Weights of a small masked image model.
Data: trained on capsule endoscopy frames (Kvasir-Capsule), 42238 training examples, 10.5 epochs.
Rows from block 10 of the encoder of a small masked image model, named by matrix and row number. Rows with one number belong to one neuron. Each number is 50 + 12 x the weight over its row's rms, rounded and kept within 0 to 99. All counts start at 0.
Before each neuron's rows are labels from the 100 images, of 14976, where the neuron reaches its highest value: "peak at" is the part of the image that holds the peak. Only what is clearly more common there than usual is listed. The data: capsule endoscopy frames (Kvasir-Capsule).
# fc1: MLP up (encoder.blocks.10.mlp.fc1.weight, 768x256), inputs 0-255
# fc2: MLP down (encoder.blocks.10.mlp.fc2.weight, 256x768, transposed), outputs 0-255

peak at: bottom left
fc1.590:35 49 28 47 45 58 45 58 52 44 66 74 54 48 58 59 53 47 48 53 33 49 26 29 51 46 59 50 35 63 49 49 75 56 74 41 69 39 54 62 66 48 67 58 37 47 35 36 29 72 62 54 88 56 60 46 37 44 49 19 60 64 46 33 67 45 45 51 41 51 73 55 33 45 54 63 41 49 54 51 47 66 51 43 64 46 62 57 42 53 53 50 49 66 61 47 44 71 32 77 69 65 39 70 22 65 60 45 56 70 48 48 58 39 43 50 43 47 34 41 50 63 46 51 54 49 45 41 40 36 47 60 71 50 70 68 67 37 32 48 34 49 54 57 46 56 46 49 50 44 45 36 51 37 38 58 53 34 43 26 30 48 37 58 48 49 46 53 43 61 62 38 43 47 73 40 45 41 66 46 51 55 58 50 34 45 56 40 32 68 53 74 40 53 73 55 29 51 42 57 53 56 53 50 39 30 12 45 47 61 26 62 59 45 59 44 60 59 44 39 45 79 56 58 41 55 62 33 47 65 34 59 55 50 64 43 62 62 61 39 44 56 60 44 50 31 43 31 47 30 45 50 65 52 49 44
fc2.590:42 43 47 36 40 58 55 54 36 62 59 34 74 54 47 53 34 33 37 44 56 62 44 64 57 50 38 42 58 43 48 39 25 29 39 67 78 29 48 64 57 45 48 32 67 52 36 43 53 62 46 33 40 39 53 50 62 42 26 24 44 29 41 51 57 40 52 55 71 70 48 51 49 72 52 46 38 55 53 53 54 67 37 48 47 30 53 52 59 47 73 69 28 53 51 61 33 52 47 31 42 59 74 56 55 37 44 64 41 55 79 67 37 19 52 37 46 35 75 57 40 48 54 43 62 51 53 55 68 43 53 62 34 52 68 41 37 49 64 40 43 62 49 58 31 38 43 60 45 62 67 63 65 45 33 57 72 56 60 48 36 62 59 30 37 54 57 55 41 54 45 50 67 53 50 75 56 61 26 38 19 63 45 45 40 44 43 55 48 56 69 62 65 51 62 49 43 55 51 60 57 57 56 42 55 52 39 47 62 55 52 28 56 28 44 59 51 53 28 65 48 43 77 36 45 36 52 56 61 42 37 68 30 57 54 58 48 53 36 64 60 39 39 68 40 47 66 41 37 63 62 64 58 46 53 45

peak at: top left
fc1.235:48 21 33 40 57 38 29 70 57 60 37 40 35 70 61 56 61 58 64 59 51 33 42 64 22 34 35 56 42 50 46 64 48 62 56 42 49 57 66 75 42 48 49 56 64 70 54 64 56 49 57 60 48 49 61 58 34 47 60 33 39 48 58 70 48 58 45 62 39 52 43 77 59 42 52 53 46 46 56 56 33 54 52 55 67 71 67 47 74 49 48 67 37 23 64 40 52 65 60 46 36 48 33 58 49 55 52 32 40 64 49 38 50 62 65 52 39 58 57 30 56 45 51 55 62 58 30 26 59 40 44 57 47 59 46 24 49 58 33 51 38 55 46 53 66 54 46 40 59 39 39 48 28 41 43 45 46 51 61 47 37 71 33 45 35 72 62 36 51 62 43 57 65 68 46 64 68 42 54 66 29 12 55 37 52 46 14 36 59 67 53 60 65 41 62 62 42 55 45 29 46 33 46 36 54 41 53 54 52 58 61 55 37 41 56 43 46 76 55 51 30 54 49 58 57 56 53 52 52 66 41 61 44 45 34 51 61 52 35 62 62 53 48 64 25 50 34 39 74 48 53 57 40 34 51 38
fc2.235:55 40 51 35 60 46 55 49 54 54 59 45 56 49 49 57 58 55 58 51 48 40 46 53 41 53 63 49 33 39 43 39 64 60 39 42 59 42 54 75 70 75 66 72 59 39 46 45 43 46 53 39 53 49 43 45 43 55 64 37 41 53 56 53 48 26 62 58 51 43 38 60 55 31 37 33 44 75 57 53 26 46 62 46 60 39 52 27 58 30 47 56 53 09 53 62 53 64 62 59 49 61 53 67 39 68 48 50 69 54 43 51 46 52 56 64 75 57 54 33 27 51 53 47 74 63 38 44 50 49 40 60 42 61 57 64 58 63 35 43 38 59 39 68 26 38 53 46 55 56 32 43 66 49 50 54 46 35 20 51 69 83 37 68 70 56 78 47 33 63 51 46 53 36 48 45 45 50 55 41 62 37 37 51 38 43 54 42 35 52 63 45 47 45 48 53 20 72 44 57 43 40 32 32 45 56 54 39 21 34 66 34 62 57 62 42 58 46 59 39 39 52 36 51 57 55 55 74 28 52 32 61 43 64 45 53 65 34 51 68 49 66 49 40 55 51 46 79 76 49 48 47 36 47 31 53

peak at: bottom left
fc1.207:47 59 64 36 45 40 55 43 38 54 28 58 38 68 79 66 48 51 55 53 32 33 49 37 53 36 53 47 56 71 46 53 60 47 48 58 63 30 44 44 45 46 42 46 58 32 54 54 40 64 34 52 92 73 51 46 54 43 59 48 24 61 24 34 45 59 34 52 44 50 34 28 34 53 49 62 62 46 43 48 48 41 58 32 48 43 45 33 49 42 34 33 55 59 42 60 44 50 29 57 50 51 51 57 50 59 48 74 46 47 49 45 56 48 47 70 48 48 51 35 53 27 48 33 29 55 54 36 38 57 57 49 46 73 61 59 60 41 62 62 58 40 41 64 60 35 64 76 35 53 52 38 64 43 53 34 58 49 82 60 48 55 49 26 62 36 35 52 50 38 35 65 50 56 42 36 38 47 54 39 51 41 43 45 53 57 77 38 30 55 68 59 64 52 29 75 63 41 62 53 50 40 61 48 45 47 35 47 59 49 56 61 51 50 59 49 73 29 29 31 54 50 47 46 45 59 44 63 67 63 56 55 29 38 47 48 57 55 59 48 45 57 70 61 84 53 34 74 46 60 68 70 47 66 58 38
fc2.207:57 70 50 36 59 52 53 49 48 55 48 89 52 47 43 46 40 53 42 33 51 35 48 61 51 67 49 39 46 37 40 46 51 47 38 43 41 52 46 39 41 44 53 42 47 89 59 37 57 53 57 50 52 65 37 50 43 54 44 60 40 30 72 70 73 56 50 51 79 37 69 41 61 58 40 73 43 73 28 49 57 53 41 37 56 57 62 53 76 57 69 48 34 27 30 57 56 47 44 40 29 59 50 46 45 60 32 68 45 53 41 46 46 50 68 55 51 69 64 61 43 71 53 45 54 58 34 51 43 39 27 65 47 43 47 52 46 29 24 48 46 65 50 55 61 33 47 59 21 75 49 85 49 60 58 36 41 43 66 49 51 66 49 33 54 54 38 43 58 41 57 54 39 48 50 32 57 41 69 47 42 63 50 46 37 49 44 47 54 46 53 66 56 44 46 29 57 55 58 55 52 57 32 49 56 54 60 36 52 44 47 33 58 64 60 70 56 50 57 33 45 58 42 59 56 44 58 66 29 32 44 15 55 51 44 66 54 62 32 33 40 40 39 62 47 61 44 33 32 46 70 74 48 44 51 43

peak at: bottom right; bottom centre
fc1.151:54 39 50 41 47 59 42 29 57 72 35 49 65 36 75 36 55 63 38 51 61 62 71 31 50 43 59 81 57 41 47 56 48 45 54 41 43 53 55 46 39 25 44 62 70 99 51 48 47 48 50 48 30 64 55 45 49 45 62 48 44 57 40 59 67 45 45 55 27 19 63 34 50 66 72 38 68 65 52 47 45 50 49 63 41 51 42 32 29 54 54 61 44 59 52 36 44 66 37 41 50 32 55 45 60 66 47 31 56 52 50 48 48 58 25 61 38 60 50 60 57 35 35 48 60 41 48 38 43 48 21 62 67 62 52 42 67 45 45 63 33 70 63 67 53 19 54 49 46 38 57 54 64 67 50 48 58 50 50 52 90 62 28 56 55 45 38 56 39 40 44 39 53 60 34 48 66 52 37 32 51 49 42 68 38 50 40 55 40 28 34 69 57 52 40 33 35 63 50 35 55 63 48 56 55 63 61 53 47 45 46 60 57 67 43 66 31 41 63 49 38 61 46 49 35 60 41 46 71 51 48 41 58 35 44 47 55 38 45 57 69 46 44 52 38 63 67 44 33 62 48 56 47 52 43 54
fc2.151:54 39 34 37 73 55 61 64 66 54 53 61 69 58 25 52 54 48 43 44 45 39 34 49 47 50 48 62 51 59 47 34 62 65 50 42 61 32 44 41 42 53 47 55 42 36 46 41 72 50 56 37 50 65 51 67 61 62 69 51 67 45 76 56 37 61 61 36 68 54 52 54 42 75 56 50 51 32 60 61 47 65 42 45 44 66 54 52 44 44 46 59 55 49 26 52 42 57 53 55 57 59 30 43 49 45 73 57 47 48 41 41 35 49 47 50 60 42 53 73 45 66 54 45 52 23 48 72 51 41 57 40 40 47 39 47 49 34 67 36 58 45 48 58 44 68 73 51 61 36 60 56 32 45 61 54 54 47 53 31 45 39 68 59 57 60 55 40 30 58 38 40 34 41 58 48 24 62 59 62 45 37 78 40 58 56 60 34 63 64 50 55 26 45 39 33 53 66 69 70 55 37 29 61 34 49 63 41 34 43 52 19 61 56 51 49 38 31 38 63 40 48 37 42 48 52 49 53 29 53 65 38 76 53 43 69 18 33 60 46 36 50 85 58 62 44 54 40 56 46 35 35 64 51 33 33

peak at: top left
fc1.267:48 52 50 59 45 63 51 69 70 54 65 57 68 50 24 42 64 73 50 51 52 63 56 65 37 56 46 51 70 60 41 51 48 37 56 39 44 41 33 64 69 33 50 73 38 38 63 40 62 61 59 63 59 34 52 60 47 35 39 39 51 26 47 51 69 45 46 43 42 43 46 52 43 54 39 32 53 44 55 43 62 52 59 48 63 44 49 33 41 60 56 56 43 38 46 58 45 49 64 33 54 71 50 57 56 44 45 45 50 46 58 46 59 57 64 20 58 37 71 21 54 32 25 45 78 40 71 44 40 58 50 64 43 66 57 52 54 43 44 54 46 53 52 48 35 38 43 49 50 39 52 35 38 48 32 58 49 65 60 39 59 37 23 55 37 68 64 39 62 44 71 72 56 59 62 52 47 57 46 59 68 44 52 37 39 54 31 70 50 43 27 40 56 51 53 72 71 49 44 30 44 48 48 47 48 49 36 48 20 39 36 59 61 58 66 59 26 41 46 48 41 59 38 34 60 63 41 46 66 62 55 33 47 58 32 61 69 59 42 46 27 44 77 60 64 60 43 64 38 53 72 51 46 60 14 61
fc2.267:32 63 47 46 45 52 32 63 77 34 59 43 48 57 21 52 60 56 57 68 44 73 52 35 60 43 40 38 21 50 44 51 64 45 56 26 38 59 60 39 59 67 73 73 28 58 37 40 37 50 43 42 62 52 53 28 49 52 38 55 60 53 52 40 71 62 78 64 41 69 46 45 36 72 48 46 47 57 46 21 36 46 52 63 33 38 34 61 39 71 66 63 71 51 61 56 32 50 43 38 53 43 54 58 59 29 37 49 51 65 53 47 51 46 50 37 43 37 39 40 39 73 46 58 57 69 49 53 43 41 34 66 51 60 64 63 35 26 54 49 35 70 46 48 34 49 63 41 44 36 67 50 43 26 39 57 60 62 61 54 46 40 65 45 47 70 53 47 48 72 62 46 39 62 45 45 59 45 64 49 54 33 67 50 56 44 59 66 52 38 50 40 36 41 38 41 56 56 49 53 56 61 51 82 35 57 58 61 39 41 60 47 39 47 58 59 56 37 53 26 41 52 53 24 51 49 24 45 47 50 59 64 66 52 64 48 43 55 57 39 59 29 56 60 28 53 54 44 36 44 58 58 28 51 67 62

peak at: top left
fc1.309:25 51 59 59 58 61 41 35 35 41 65 48 41 49 53 56 62 42 36 55 45 48 70 48 56 58 63 44 46 51 37 41 59 42 57 53 35 43 52 63 51 30 54 42 65 52 30 45 68 37 31 51 50 66 53 59 50 65 39 37 47 39 52 54 44 28 48 68 70 39 45 38 55 52 52 44 45 48 53 46 43 42 35 46 46 41 52 65 50 46 54 75 59 46 70 44 47 73 57 79 43 71 43 36 66 27 73 41 30 58 67 46 43 45 43 61 45 43 35 62 59 50 67 61 51 65 41 37 33 60 33 39 38 50 49 47 56 54 36 49 58 55 72 35 54 41 40 51 36 57 25 63 65 46 50 59 44 44 44 11 45 48 42 68 38 39 51 61 54 57 47 72 32 55 44 38 50 48 32 25 86 48 57 50 64 55 67 54 53 51 61 56 50 54 41 62 54 51 49 67 58 41 52 57 49 34 50 62 61 58 73 37 49 67 61 53 34 56 40 45 87 54 66 43 44 45 14 41 65 64 49 64 64 43 39 58 53 45 60 45 45 58 52 40 62 31 72 46 45 49 23 42 36 73 57 47
fc2.309:40 47 45 48 70 66 42 43 66 45 71 41 45 46 29 68 63 45 34 45 48 71 67 53 44 42 62 66 57 52 46 41 23 42 53 86 50 43 27 51 57 52 48 60 49 44 50 43 49 55 49 45 36 57 19 46 39 52 61 42 31 33 34 43 65 55 44 52 42 67 46 50 47 45 57 41 66 82 69 36 51 36 44 64 54 36 59 52 65 43 46 58 60 47 18 68 65 54 62 24 42 40 44 46 69 74 40 30 56 71 52 61 39 70 74 53 37 50 73 60 48 49 61 40 37 53 58 57 76 57 50 51 29 63 46 50 47 52 69 60 49 46 50 51 48 39 69 42 66 58 38 45 56 46 54 47 44 70 41 60 43 38 56 40 39 46 74 58 46 52 68 60 54 43 37 63 49 54 49 19 56 64 41 56 53 67 53 55 44 50 59 44 55 41 42 36 70 61 49 48 39 45 39 71 46 54 39 54 42 39 49 56 38 51 53 44 77 53 54 25 46 49 25 61 49 46 45 58 58 34 53 31 66 38 53 52 47 45 30 65 30 61 48 56 46 51 30 46 22 38 62 56 43 37 37 36

peak at: top left
fc1.208:30 43 43 65 26 33 46 53 67 46 68 39 43 50 47 59 30 77 35 62 60 55 49 45 37 53 47 36 66 66 70 67 29 65 39 62 42 48 57 72 69 53 46 38 40 44 62 56 46 56 73 49 63 37 40 34 58 57 51 30 67 68 62 53 39 55 45 59 48 81 37 23 39 42 68 35 51 61 34 24 53 40 22 58 42 63 69 47 49 49 64 41 32 57 80 48 59 63 49 48 54 70 76 40 51 45 33 68 66 61 47 45 49 45 54 49 59 58 38 58 40 58 69 45 66 64 57 51 40 52 48 33 46 48 62 33 66 61 46 68 47 41 36 28 44 44 41 65 40 46 57 41 55 31 39 49 61 57 39 50 57 42 46 55 42 48 65 54 52 42 68 57 49 61 42 46 53 59 56 31 58 56 58 48 37 50 50 39 42 51 52 44 39 37 49 45 46 54 55 40 55 57 37 27 64 49 56 44 53 56 50 26 50 46 70 30 50 48 38 45 59 38 35 62 64 46 38 41 40 43 31 47 69 33 78 62 38 47 42 52 41 61 43 39 35 57 55 75 64 59 66 71 42 33 46 42
fc2.208:56 54 57 48 37 40 39 48 54 62 60 72 27 54 32 20 34 46 68 42 42 53 74 76 58 54 38 63 35 35 36 55 49 35 53 30 48 67 57 62 62 16 40 73 62 46 60 67 58 35 59 52 39 49 47 62 44 45 65 59 44 55 34 41 51 48 46 53 51 53 55 39 40 58 55 60 55 41 50 58 70 22 23 56 37 49 51 44 33 49 38 37 43 24 51 36 51 25 33 46 79 32 51 38 30 38 65 46 43 42 47 66 58 44 53 33 42 55 56 59 44 78 52 35 52 51 32 65 31 44 55 39 60 49 56 76 30 59 51 43 38 63 46 57 47 62 50 40 67 50 35 49 53 56 63 66 53 39 44 41 49 49 58 38 73 53 65 55 48 41 62 59 39 56 75 59 49 62 65 58 69 56 73 56 53 59 60 55 61 50 46 52 66 42 18 36 42 70 58 70 49 68 47 46 57 57 58 72 71 51 63 47 37 46 40 48 47 31 38 52 40 48 41 56 40 62 55 49 46 40 59 61 61 53 30 51 39 66 56 55 54 55 39 56 40 60 33 39 56 61 38 44 41 38 50 48

peak at: top left
fc1.563:38 76 70 73 71 59 43 32 51 53 54 66 40 33 55 56 60 53 59 40 62 76 43 58 28 56 51 46 60 54 42 63 58 57 44 37 62 50 44 26 56 54 24 58 53 44 48 47 49 46 42 47 72 24 52 57 51 24 50 38 52 33 60 49 54 46 39 40 42 37 67 47 60 56 47 30 60 46 53 50 39 44 40 61 59 35 53 44 39 90 32 52 41 83 72 44 52 39 40 36 76 52 50 54 45 38 32 47 37 56 54 50 44 47 24 64 60 52 53 73 46 64 43 43 38 66 71 60 30 61 42 57 27 54 46 42 25 56 44 47 38 32 50 42 35 51 36 59 46 50 42 48 52 76 45 42 51 53 29 56 59 54 43 45 48 64 43 69 51 54 47 46 53 67 50 38 48 69 37 56 37 41 40 55 59 52 67 60 39 59 52 31 48 49 54 37 59 59 43 29 55 66 40 49 41 48 75 60 45 76 50 51 53 31 52 41 41 55 67 50 51 61 43 34 52 39 70 60 56 47 45 46 53 55 80 44 45 45 40 53 54 35 39 36 41 44 51 45 74 28 52 63 32 68 37 63
fc2.563:56 50 22 71 55 42 29 55 60 35 66 58 42 53 45 43 54 52 52 62 43 29 49 37 58 22 61 44 61 34 18 40 72 53 35 55 54 51 75 46 55 58 55 57 39 50 38 39 36 49 55 51 44 73 34 76 65 40 48 55 45 48 56 33 66 69 55 54 43 53 55 64 32 74 64 54 38 50 50 48 71 55 40 39 42 29 40 34 56 50 46 43 58 51 61 33 45 64 51 54 56 37 57 56 49 27 58 60 55 62 38 33 49 70 70 23 34 55 48 72 36 41 46 39 46 60 49 63 57 52 54 33 56 47 64 57 75 25 23 39 43 28 40 38 49 52 59 50 45 43 59 42 52 45 51 33 57 35 81 44 44 48 54 53 71 38 56 41 58 49 30 42 64 53 41 53 58 59 56 62 60 69 68 51 63 54 48 56 58 35 48 61 43 60 52 67 50 64 57 56 38 31 27 57 55 27 51 39 56 43 50 43 33 48 55 58 62 39 53 52 61 34 69 37 66 60 64 50 75 68 30 46 45 56 36 46 61 57 53 61 57 31 70 69 43 55 40 53 39 47 61 40 49 52 44 34

peak at: bottom right
fc1.419:43 44 44 76 70 45 53 38 31 53 51 46 40 27 36 54 65 46 42 30 73 61 68 51 54 52 60 50 56 47 65 52 45 55 37 33 43 29 33 68 56 25 60 52 58 56 35 68 42 57 59 50 37 54 62 56 39 38 70 52 37 37 57 45 72 59 55 36 47 61 62 60 49 45 64 39 66 37 56 36 56 52 53 50 48 69 31 40 73 53 55 54 71 43 37 38 72 78 53 52 40 57 21 39 58 35 28 66 60 47 62 59 47 60 55 42 49 60 69 34 61 42 43 43 71 25 49 57 67 48 40 58 55 51 40 51 42 42 49 51 70 54 48 45 61 47 53 35 55 22 58 54 54 54 48 48 45 42 33 35 49 47 54 48 40 42 69 49 47 50 58 59 42 54 50 77 47 54 40 49 49 52 36 51 46 40 31 62 55 61 46 53 57 47 45 40 75 38 50 22 38 50 80 19 54 50 52 40 52 39 30 63 42 76 31 46 44 39 72 78 61 46 66 58 62 38 35 53 51 54 56 46 27 45 69 47 49 53 41 66 57 37 48 55 62 32 42 56 37 47 60 65 28 49 55 51
fc2.419:36 58 56 41 37 59 51 43 35 46 39 52 50 62 58 57 69 76 71 59 30 31 42 55 54 40 57 52 49 55 60 57 52 42 83 34 59 71 52 53 42 54 26 79 67 49 52 50 39 49 32 52 41 32 54 60 26 62 58 50 53 47 28 55 40 54 48 49 63 45 35 52 49 54 44 63 55 52 55 57 60 43 56 34 54 77 65 38 52 52 55 61 44 71 30 47 61 57 52 56 52 34 57 60 59 55 35 63 51 54 61 50 47 70 56 49 45 44 45 52 42 36 47 38 40 73 41 70 51 56 56 78 18 44 64 57 57 54 65 38 27 22 59 41 47 42 48 38 46 50 45 35 43 30 37 28 71 55 38 58 33 60 50 51 51 58 32 50 33 31 50 50 34 49 41 45 49 57 34 53 46 45 47 67 39 44 66 43 44 42 76 60 28 60 62 32 53 61 55 56 36 65 51 60 67 56 33 38 43 70 55 43 68 55 49 57 82 40 44 22 44 55 46 45 63 34 57 61 42 55 48 64 54 46 44 59 37 45 53 49 40 51 74 35 28 54 71 70 58 41 52 33 41 45 48 35

peak at: top left
fc1.301:38 16 39 37 54 36 59 51 54 64 57 63 31 40 59 43 33 48 56 68 53 61 36 68 42 39 63 47 57 60 73 53 53 56 51 72 62 33 60 69 43 43 48 42 32 65 64 43 46 58 38 43 69 51 59 39 56 51 57 50 54 58 47 67 49 54 54 75 57 59 50 50 67 66 68 39 53 53 38 43 43 52 66 54 34 74 39 49 67 50 32 63 35 50 46 41 60 57 52 46 58 48 52 48 39 57 31 51 48 24 43 61 35 48 55 26 39 58 50 45 65 85 43 28 65 50 47 46 48 44 41 48 49 56 44 68 66 36 18 36 69 58 36 62 70 43 55 55 42 47 49 47 36 57 70 39 43 65 70 45 55 35 37 62 54 64 79 53 36 61 61 23 51 62 53 58 44 43 56 52 31 33 49 46 65 47 55 46 37 38 40 54 57 33 68 52 40 61 62 47 51 71 45 49 61 72 65 66 75 31 41 40 50 47 51 22 41 62 45 58 45 60 42 53 52 40 48 36 36 54 44 46 43 52 47 34 46 44 45 33 50 61 28 32 48 74 33 44 52 41 37 65 40 53 49 71
fc2.301:49 61 56 58 38 39 50 49 61 42 46 53 59 41 67 38 35 64 66 52 57 43 41 68 47 43 39 52 35 51 56 40 45 47 69 42 53 64 64 57 49 61 38 69 57 30 63 49 64 50 68 69 45 53 42 55 80 54 58 47 58 40 37 50 78 51 51 53 39 52 33 26 51 50 51 52 38 56 53 23 45 61 36 39 32 45 53 32 73 45 43 28 56 53 54 61 68 51 36 39 60 72 56 33 57 50 55 51 62 28 56 70 46 55 43 36 51 49 48 55 35 47 56 50 64 33 51 41 35 63 81 33 70 59 77 39 73 48 58 40 50 53 49 62 50 69 52 49 55 51 50 62 64 39 46 47 64 32 16 49 31 31 55 43 59 43 64 22 75 58 74 43 67 52 51 48 37 44 29 57 43 73 67 47 63 32 55 63 41 45 44 42 63 45 66 36 50 38 46 68 41 56 52 43 63 54 35 39 56 38 69 32 36 48 52 21 53 49 61 55 58 56 31 59 56 58 43 40 59 45 38 52 41 48 40 44 40 50 30 46 36 48 53 67 45 62 43 56 48 58 48 59 44 12 57 49

peak at: bottom left
fc1.718:61 42 74 40 55 52 45 51 45 49 53 70 53 31 37 46 61 24 33 58 45 54 57 51 69 45 32 50 55 48 32 43 43 54 55 60 41 57 23 35 47 53 55 48 49 54 24 62 59 32 47 49 40 50 27 31 45 52 49 45 55 61 60 45 37 44 65 47 48 59 49 41 33 51 46 45 52 49 41 57 50 59 61 61 41 58 32 48 52 52 45 56 68 43 27 57 49 49 35 51 55 47 69 55 50 56 67 51 41 46 45 63 37 39 41 47 69 35 56 67 46 38 44 41 39 50 69 55 67 50 49 78 59 53 54 68 38 47 59 43 39 24 51 39 50 53 55 80 48 68 72 66 53 34 46 53 31 66 39 46 58 60 70 37 49 35 57 52 28 65 68 62 48 23 53 39 34 50 36 50 78 67 70 62 35 68 47 50 59 60 30 60 60 70 62 65 35 15 29 61 50 63 42 46 55 38 66 59 32 53 43 43 76 44 50 60 55 27 44 43 53 47 45 40 63 66 37 44 83 63 28 37 59 45 52 54 46 62 33 67 48 39 57 43 54 56 53 29 52 51 56 55 38 55 36 63
fc2.718:61 45 66 65 44 47 46 48 49 28 49 40 51 39 44 55 40 56 43 33 52 25 32 40 32 28 73 78 39 45 47 54 51 27 22 66 66 35 33 65 42 58 59 54 41 32 49 48 45 52 40 36 53 61 43 47 43 37 61 44 55 62 31 42 49 26 22 52 46 36 54 71 51 56 49 49 63 42 67 54 55 38 83 41 45 58 52 36 46 42 43 55 68 46 46 66 48 40 37 61 49 61 56 59 57 38 57 33 38 59 63 53 53 33 68 62 66 50 47 48 58 43 62 53 65 68 30 49 60 37 68 48 36 56 43 71 49 70 56 35 33 59 70 46 65 39 58 60 58 47 50 55 50 47 58 58 72 49 31 53 56 61 43 36 34 48 38 46 61 55 42 41 48 32 60 53 47 40 23 78 42 35 42 60 67 55 41 70 39 55 65 68 59 46 51 63 50 25 48 56 45 63 47 77 52 67 56 62 58 49 54 48 45 56 54 50 51 34 59 52 43 36 62 65 62 48 46 61 50 49 47 56 38 52 33 55 61 56 35 55 55 43 40 76 21 32 59 70 22 63 44 44 70 58 41 49

peak at: bottom left
fc1.8:39 63 34 33 68 64 46 50 55 44 47 70 51 52 40 53 49 67 49 49 54 37 59 23 47 57 53 70 38 41 41 24 60 53 63 55 70 58 43 46 41 46 52 68 39 59 37 45 56 57 64 60 74 66 69 37 43 53 62 38 64 46 44 60 55 46 52 31 57 52 70 46 31 44 47 40 48 45 59 72 59 64 60 42 32 66 90 45 53 39 59 40 46 66 50 54 56 57 54 52 67 37 43 39 51 32 52 23 49 63 55 54 57 42 61 40 44 56 52 52 55 69 49 44 57 61 39 39 71 71 49 38 59 38 53 36 52 57 61 41 32 47 63 42 44 44 40 44 65 33 38 55 45 46 43 43 49 45 68 32 53 65 61 51 61 64 46 66 40 45 29 48 45 39 38 54 48 47 61 51 43 54 66 46 65 43 42 39 33 63 28 42 29 40 60 59 60 40 52 40 53 31 36 56 64 46 45 53 53 51 73 55 69 77 47 46 51 50 45 74 42 56 17 33 55 45 47 59 49 35 38 37 71 75 22 28 40 70 40 66 57 50 56 49 42 17 34 62 52 57 56 38 55 54 29 49
fc2.8:44 49 52 53 37 71 43 44 41 54 42 39 61 53 44 61 51 54 40 44 65 42 27 43 62 63 53 44 65 63 84 69 44 34 38 46 55 52 46 43 65 78 36 27 40 56 44 51 64 34 40 50 62 49 38 46 40 29 75 77 21 54 29 61 62 53 62 37 60 43 43 31 48 70 40 51 28 54 31 34 44 51 43 42 71 53 45 52 57 45 60 76 47 46 48 54 52 52 51 49 61 57 62 45 56 40 51 49 33 68 48 40 55 45 45 47 55 45 58 38 46 57 37 58 56 50 40 45 51 42 82 60 65 27 31 44 48 38 57 60 71 59 38 65 45 42 78 66 31 53 49 39 62 46 62 51 64 31 49 59 51 63 34 52 53 51 61 42 43 47 47 50 68 54 50 39 59 63 32 88 59 16 38 53 79 68 42 47 46 66 53 52 50 52 44 23 66 36 60 31 60 51 54 57 37 51 42 54 49 44 39 62 53 59 36 23 45 58 48 53 36 56 52 50 64 34 47 51 41 52 68 62 52 37 48 58 60 63 33 51 37 65 57 39 54 62 47 55 39 61 62 46 52 35 29 45

peak at: bottom left
fc1.298:52 74 44 43 64 52 49 48 38 53 36 55 72 54 60 40 31 58 39 55 42 49 52 37 70 33 48 50 40 46 43 62 42 42 46 36 51 52 54 62 37 22 52 40 45 55 54 56 54 56 44 68 58 52 52 68 41 46 54 69 69 46 60 57 36 63 55 59 31 39 47 65 46 72 34 36 69 59 67 67 59 58 43 40 35 40 41 53 55 57 48 41 50 52 38 53 48 50 47 56 63 62 64 50 54 16 51 33 56 63 56 51 23 65 27 51 42 79 51 49 45 42 59 57 45 53 58 35 44 51 42 51 51 66 45 44 44 55 54 60 50 55 66 34 50 42 50 70 50 49 52 69 53 60 44 66 54 45 44 71 60 57 41 58 41 39 42 51 46 52 48 32 46 48 59 56 39 59 43 76 57 31 49 62 75 27 41 52 69 68 66 38 45 50 43 45 53 55 44 34 66 81 42 19 31 45 40 65 41 43 51 45 84 46 34 67 61 57 50 56 35 50 40 44 40 77 38 23 48 36 45 47 46 55 54 28 40 60 65 27 60 55 60 33 55 40 42 42 16 71 37 63 47 39 48 35
fc2.298:58 35 44 67 32 44 44 80 50 44 43 50 41 49 33 47 54 56 49 58 60 44 36 50 61 61 59 53 37 57 53 49 64 48 48 49 45 67 52 62 83 52 47 26 49 48 53 46 48 50 42 50 69 54 48 55 62 60 74 50 36 31 37 75 58 60 53 33 41 20 40 44 46 59 34 45 75 68 58 68 47 63 60 82 50 41 70 54 51 56 39 53 60 75 39 55 38 50 55 35 40 49 44 53 73 36 51 62 70 48 29 50 45 68 75 64 59 48 37 47 65 48 61 39 50 43 55 47 40 39 53 44 29 31 58 41 49 54 47 36 15 52 46 72 33 45 57 42 49 28 31 78 44 65 46 78 52 50 53 46 50 31 27 78 69 58 53 30 25 48 31 50 48 51 56 39 53 45 62 56 41 59 37 52 39 35 76 37 71 59 45 44 39 59 40 61 63 55 53 53 54 32 53 61 46 69 73 43 36 34 66 57 44 55 35 49 50 35 54 53 40 66 46 61 36 52 53 49 39 40 56 38 47 50 53 41 45 37 52 57 60 42 52 50 53 57 38 53 57 40 49 37 46 58 35 45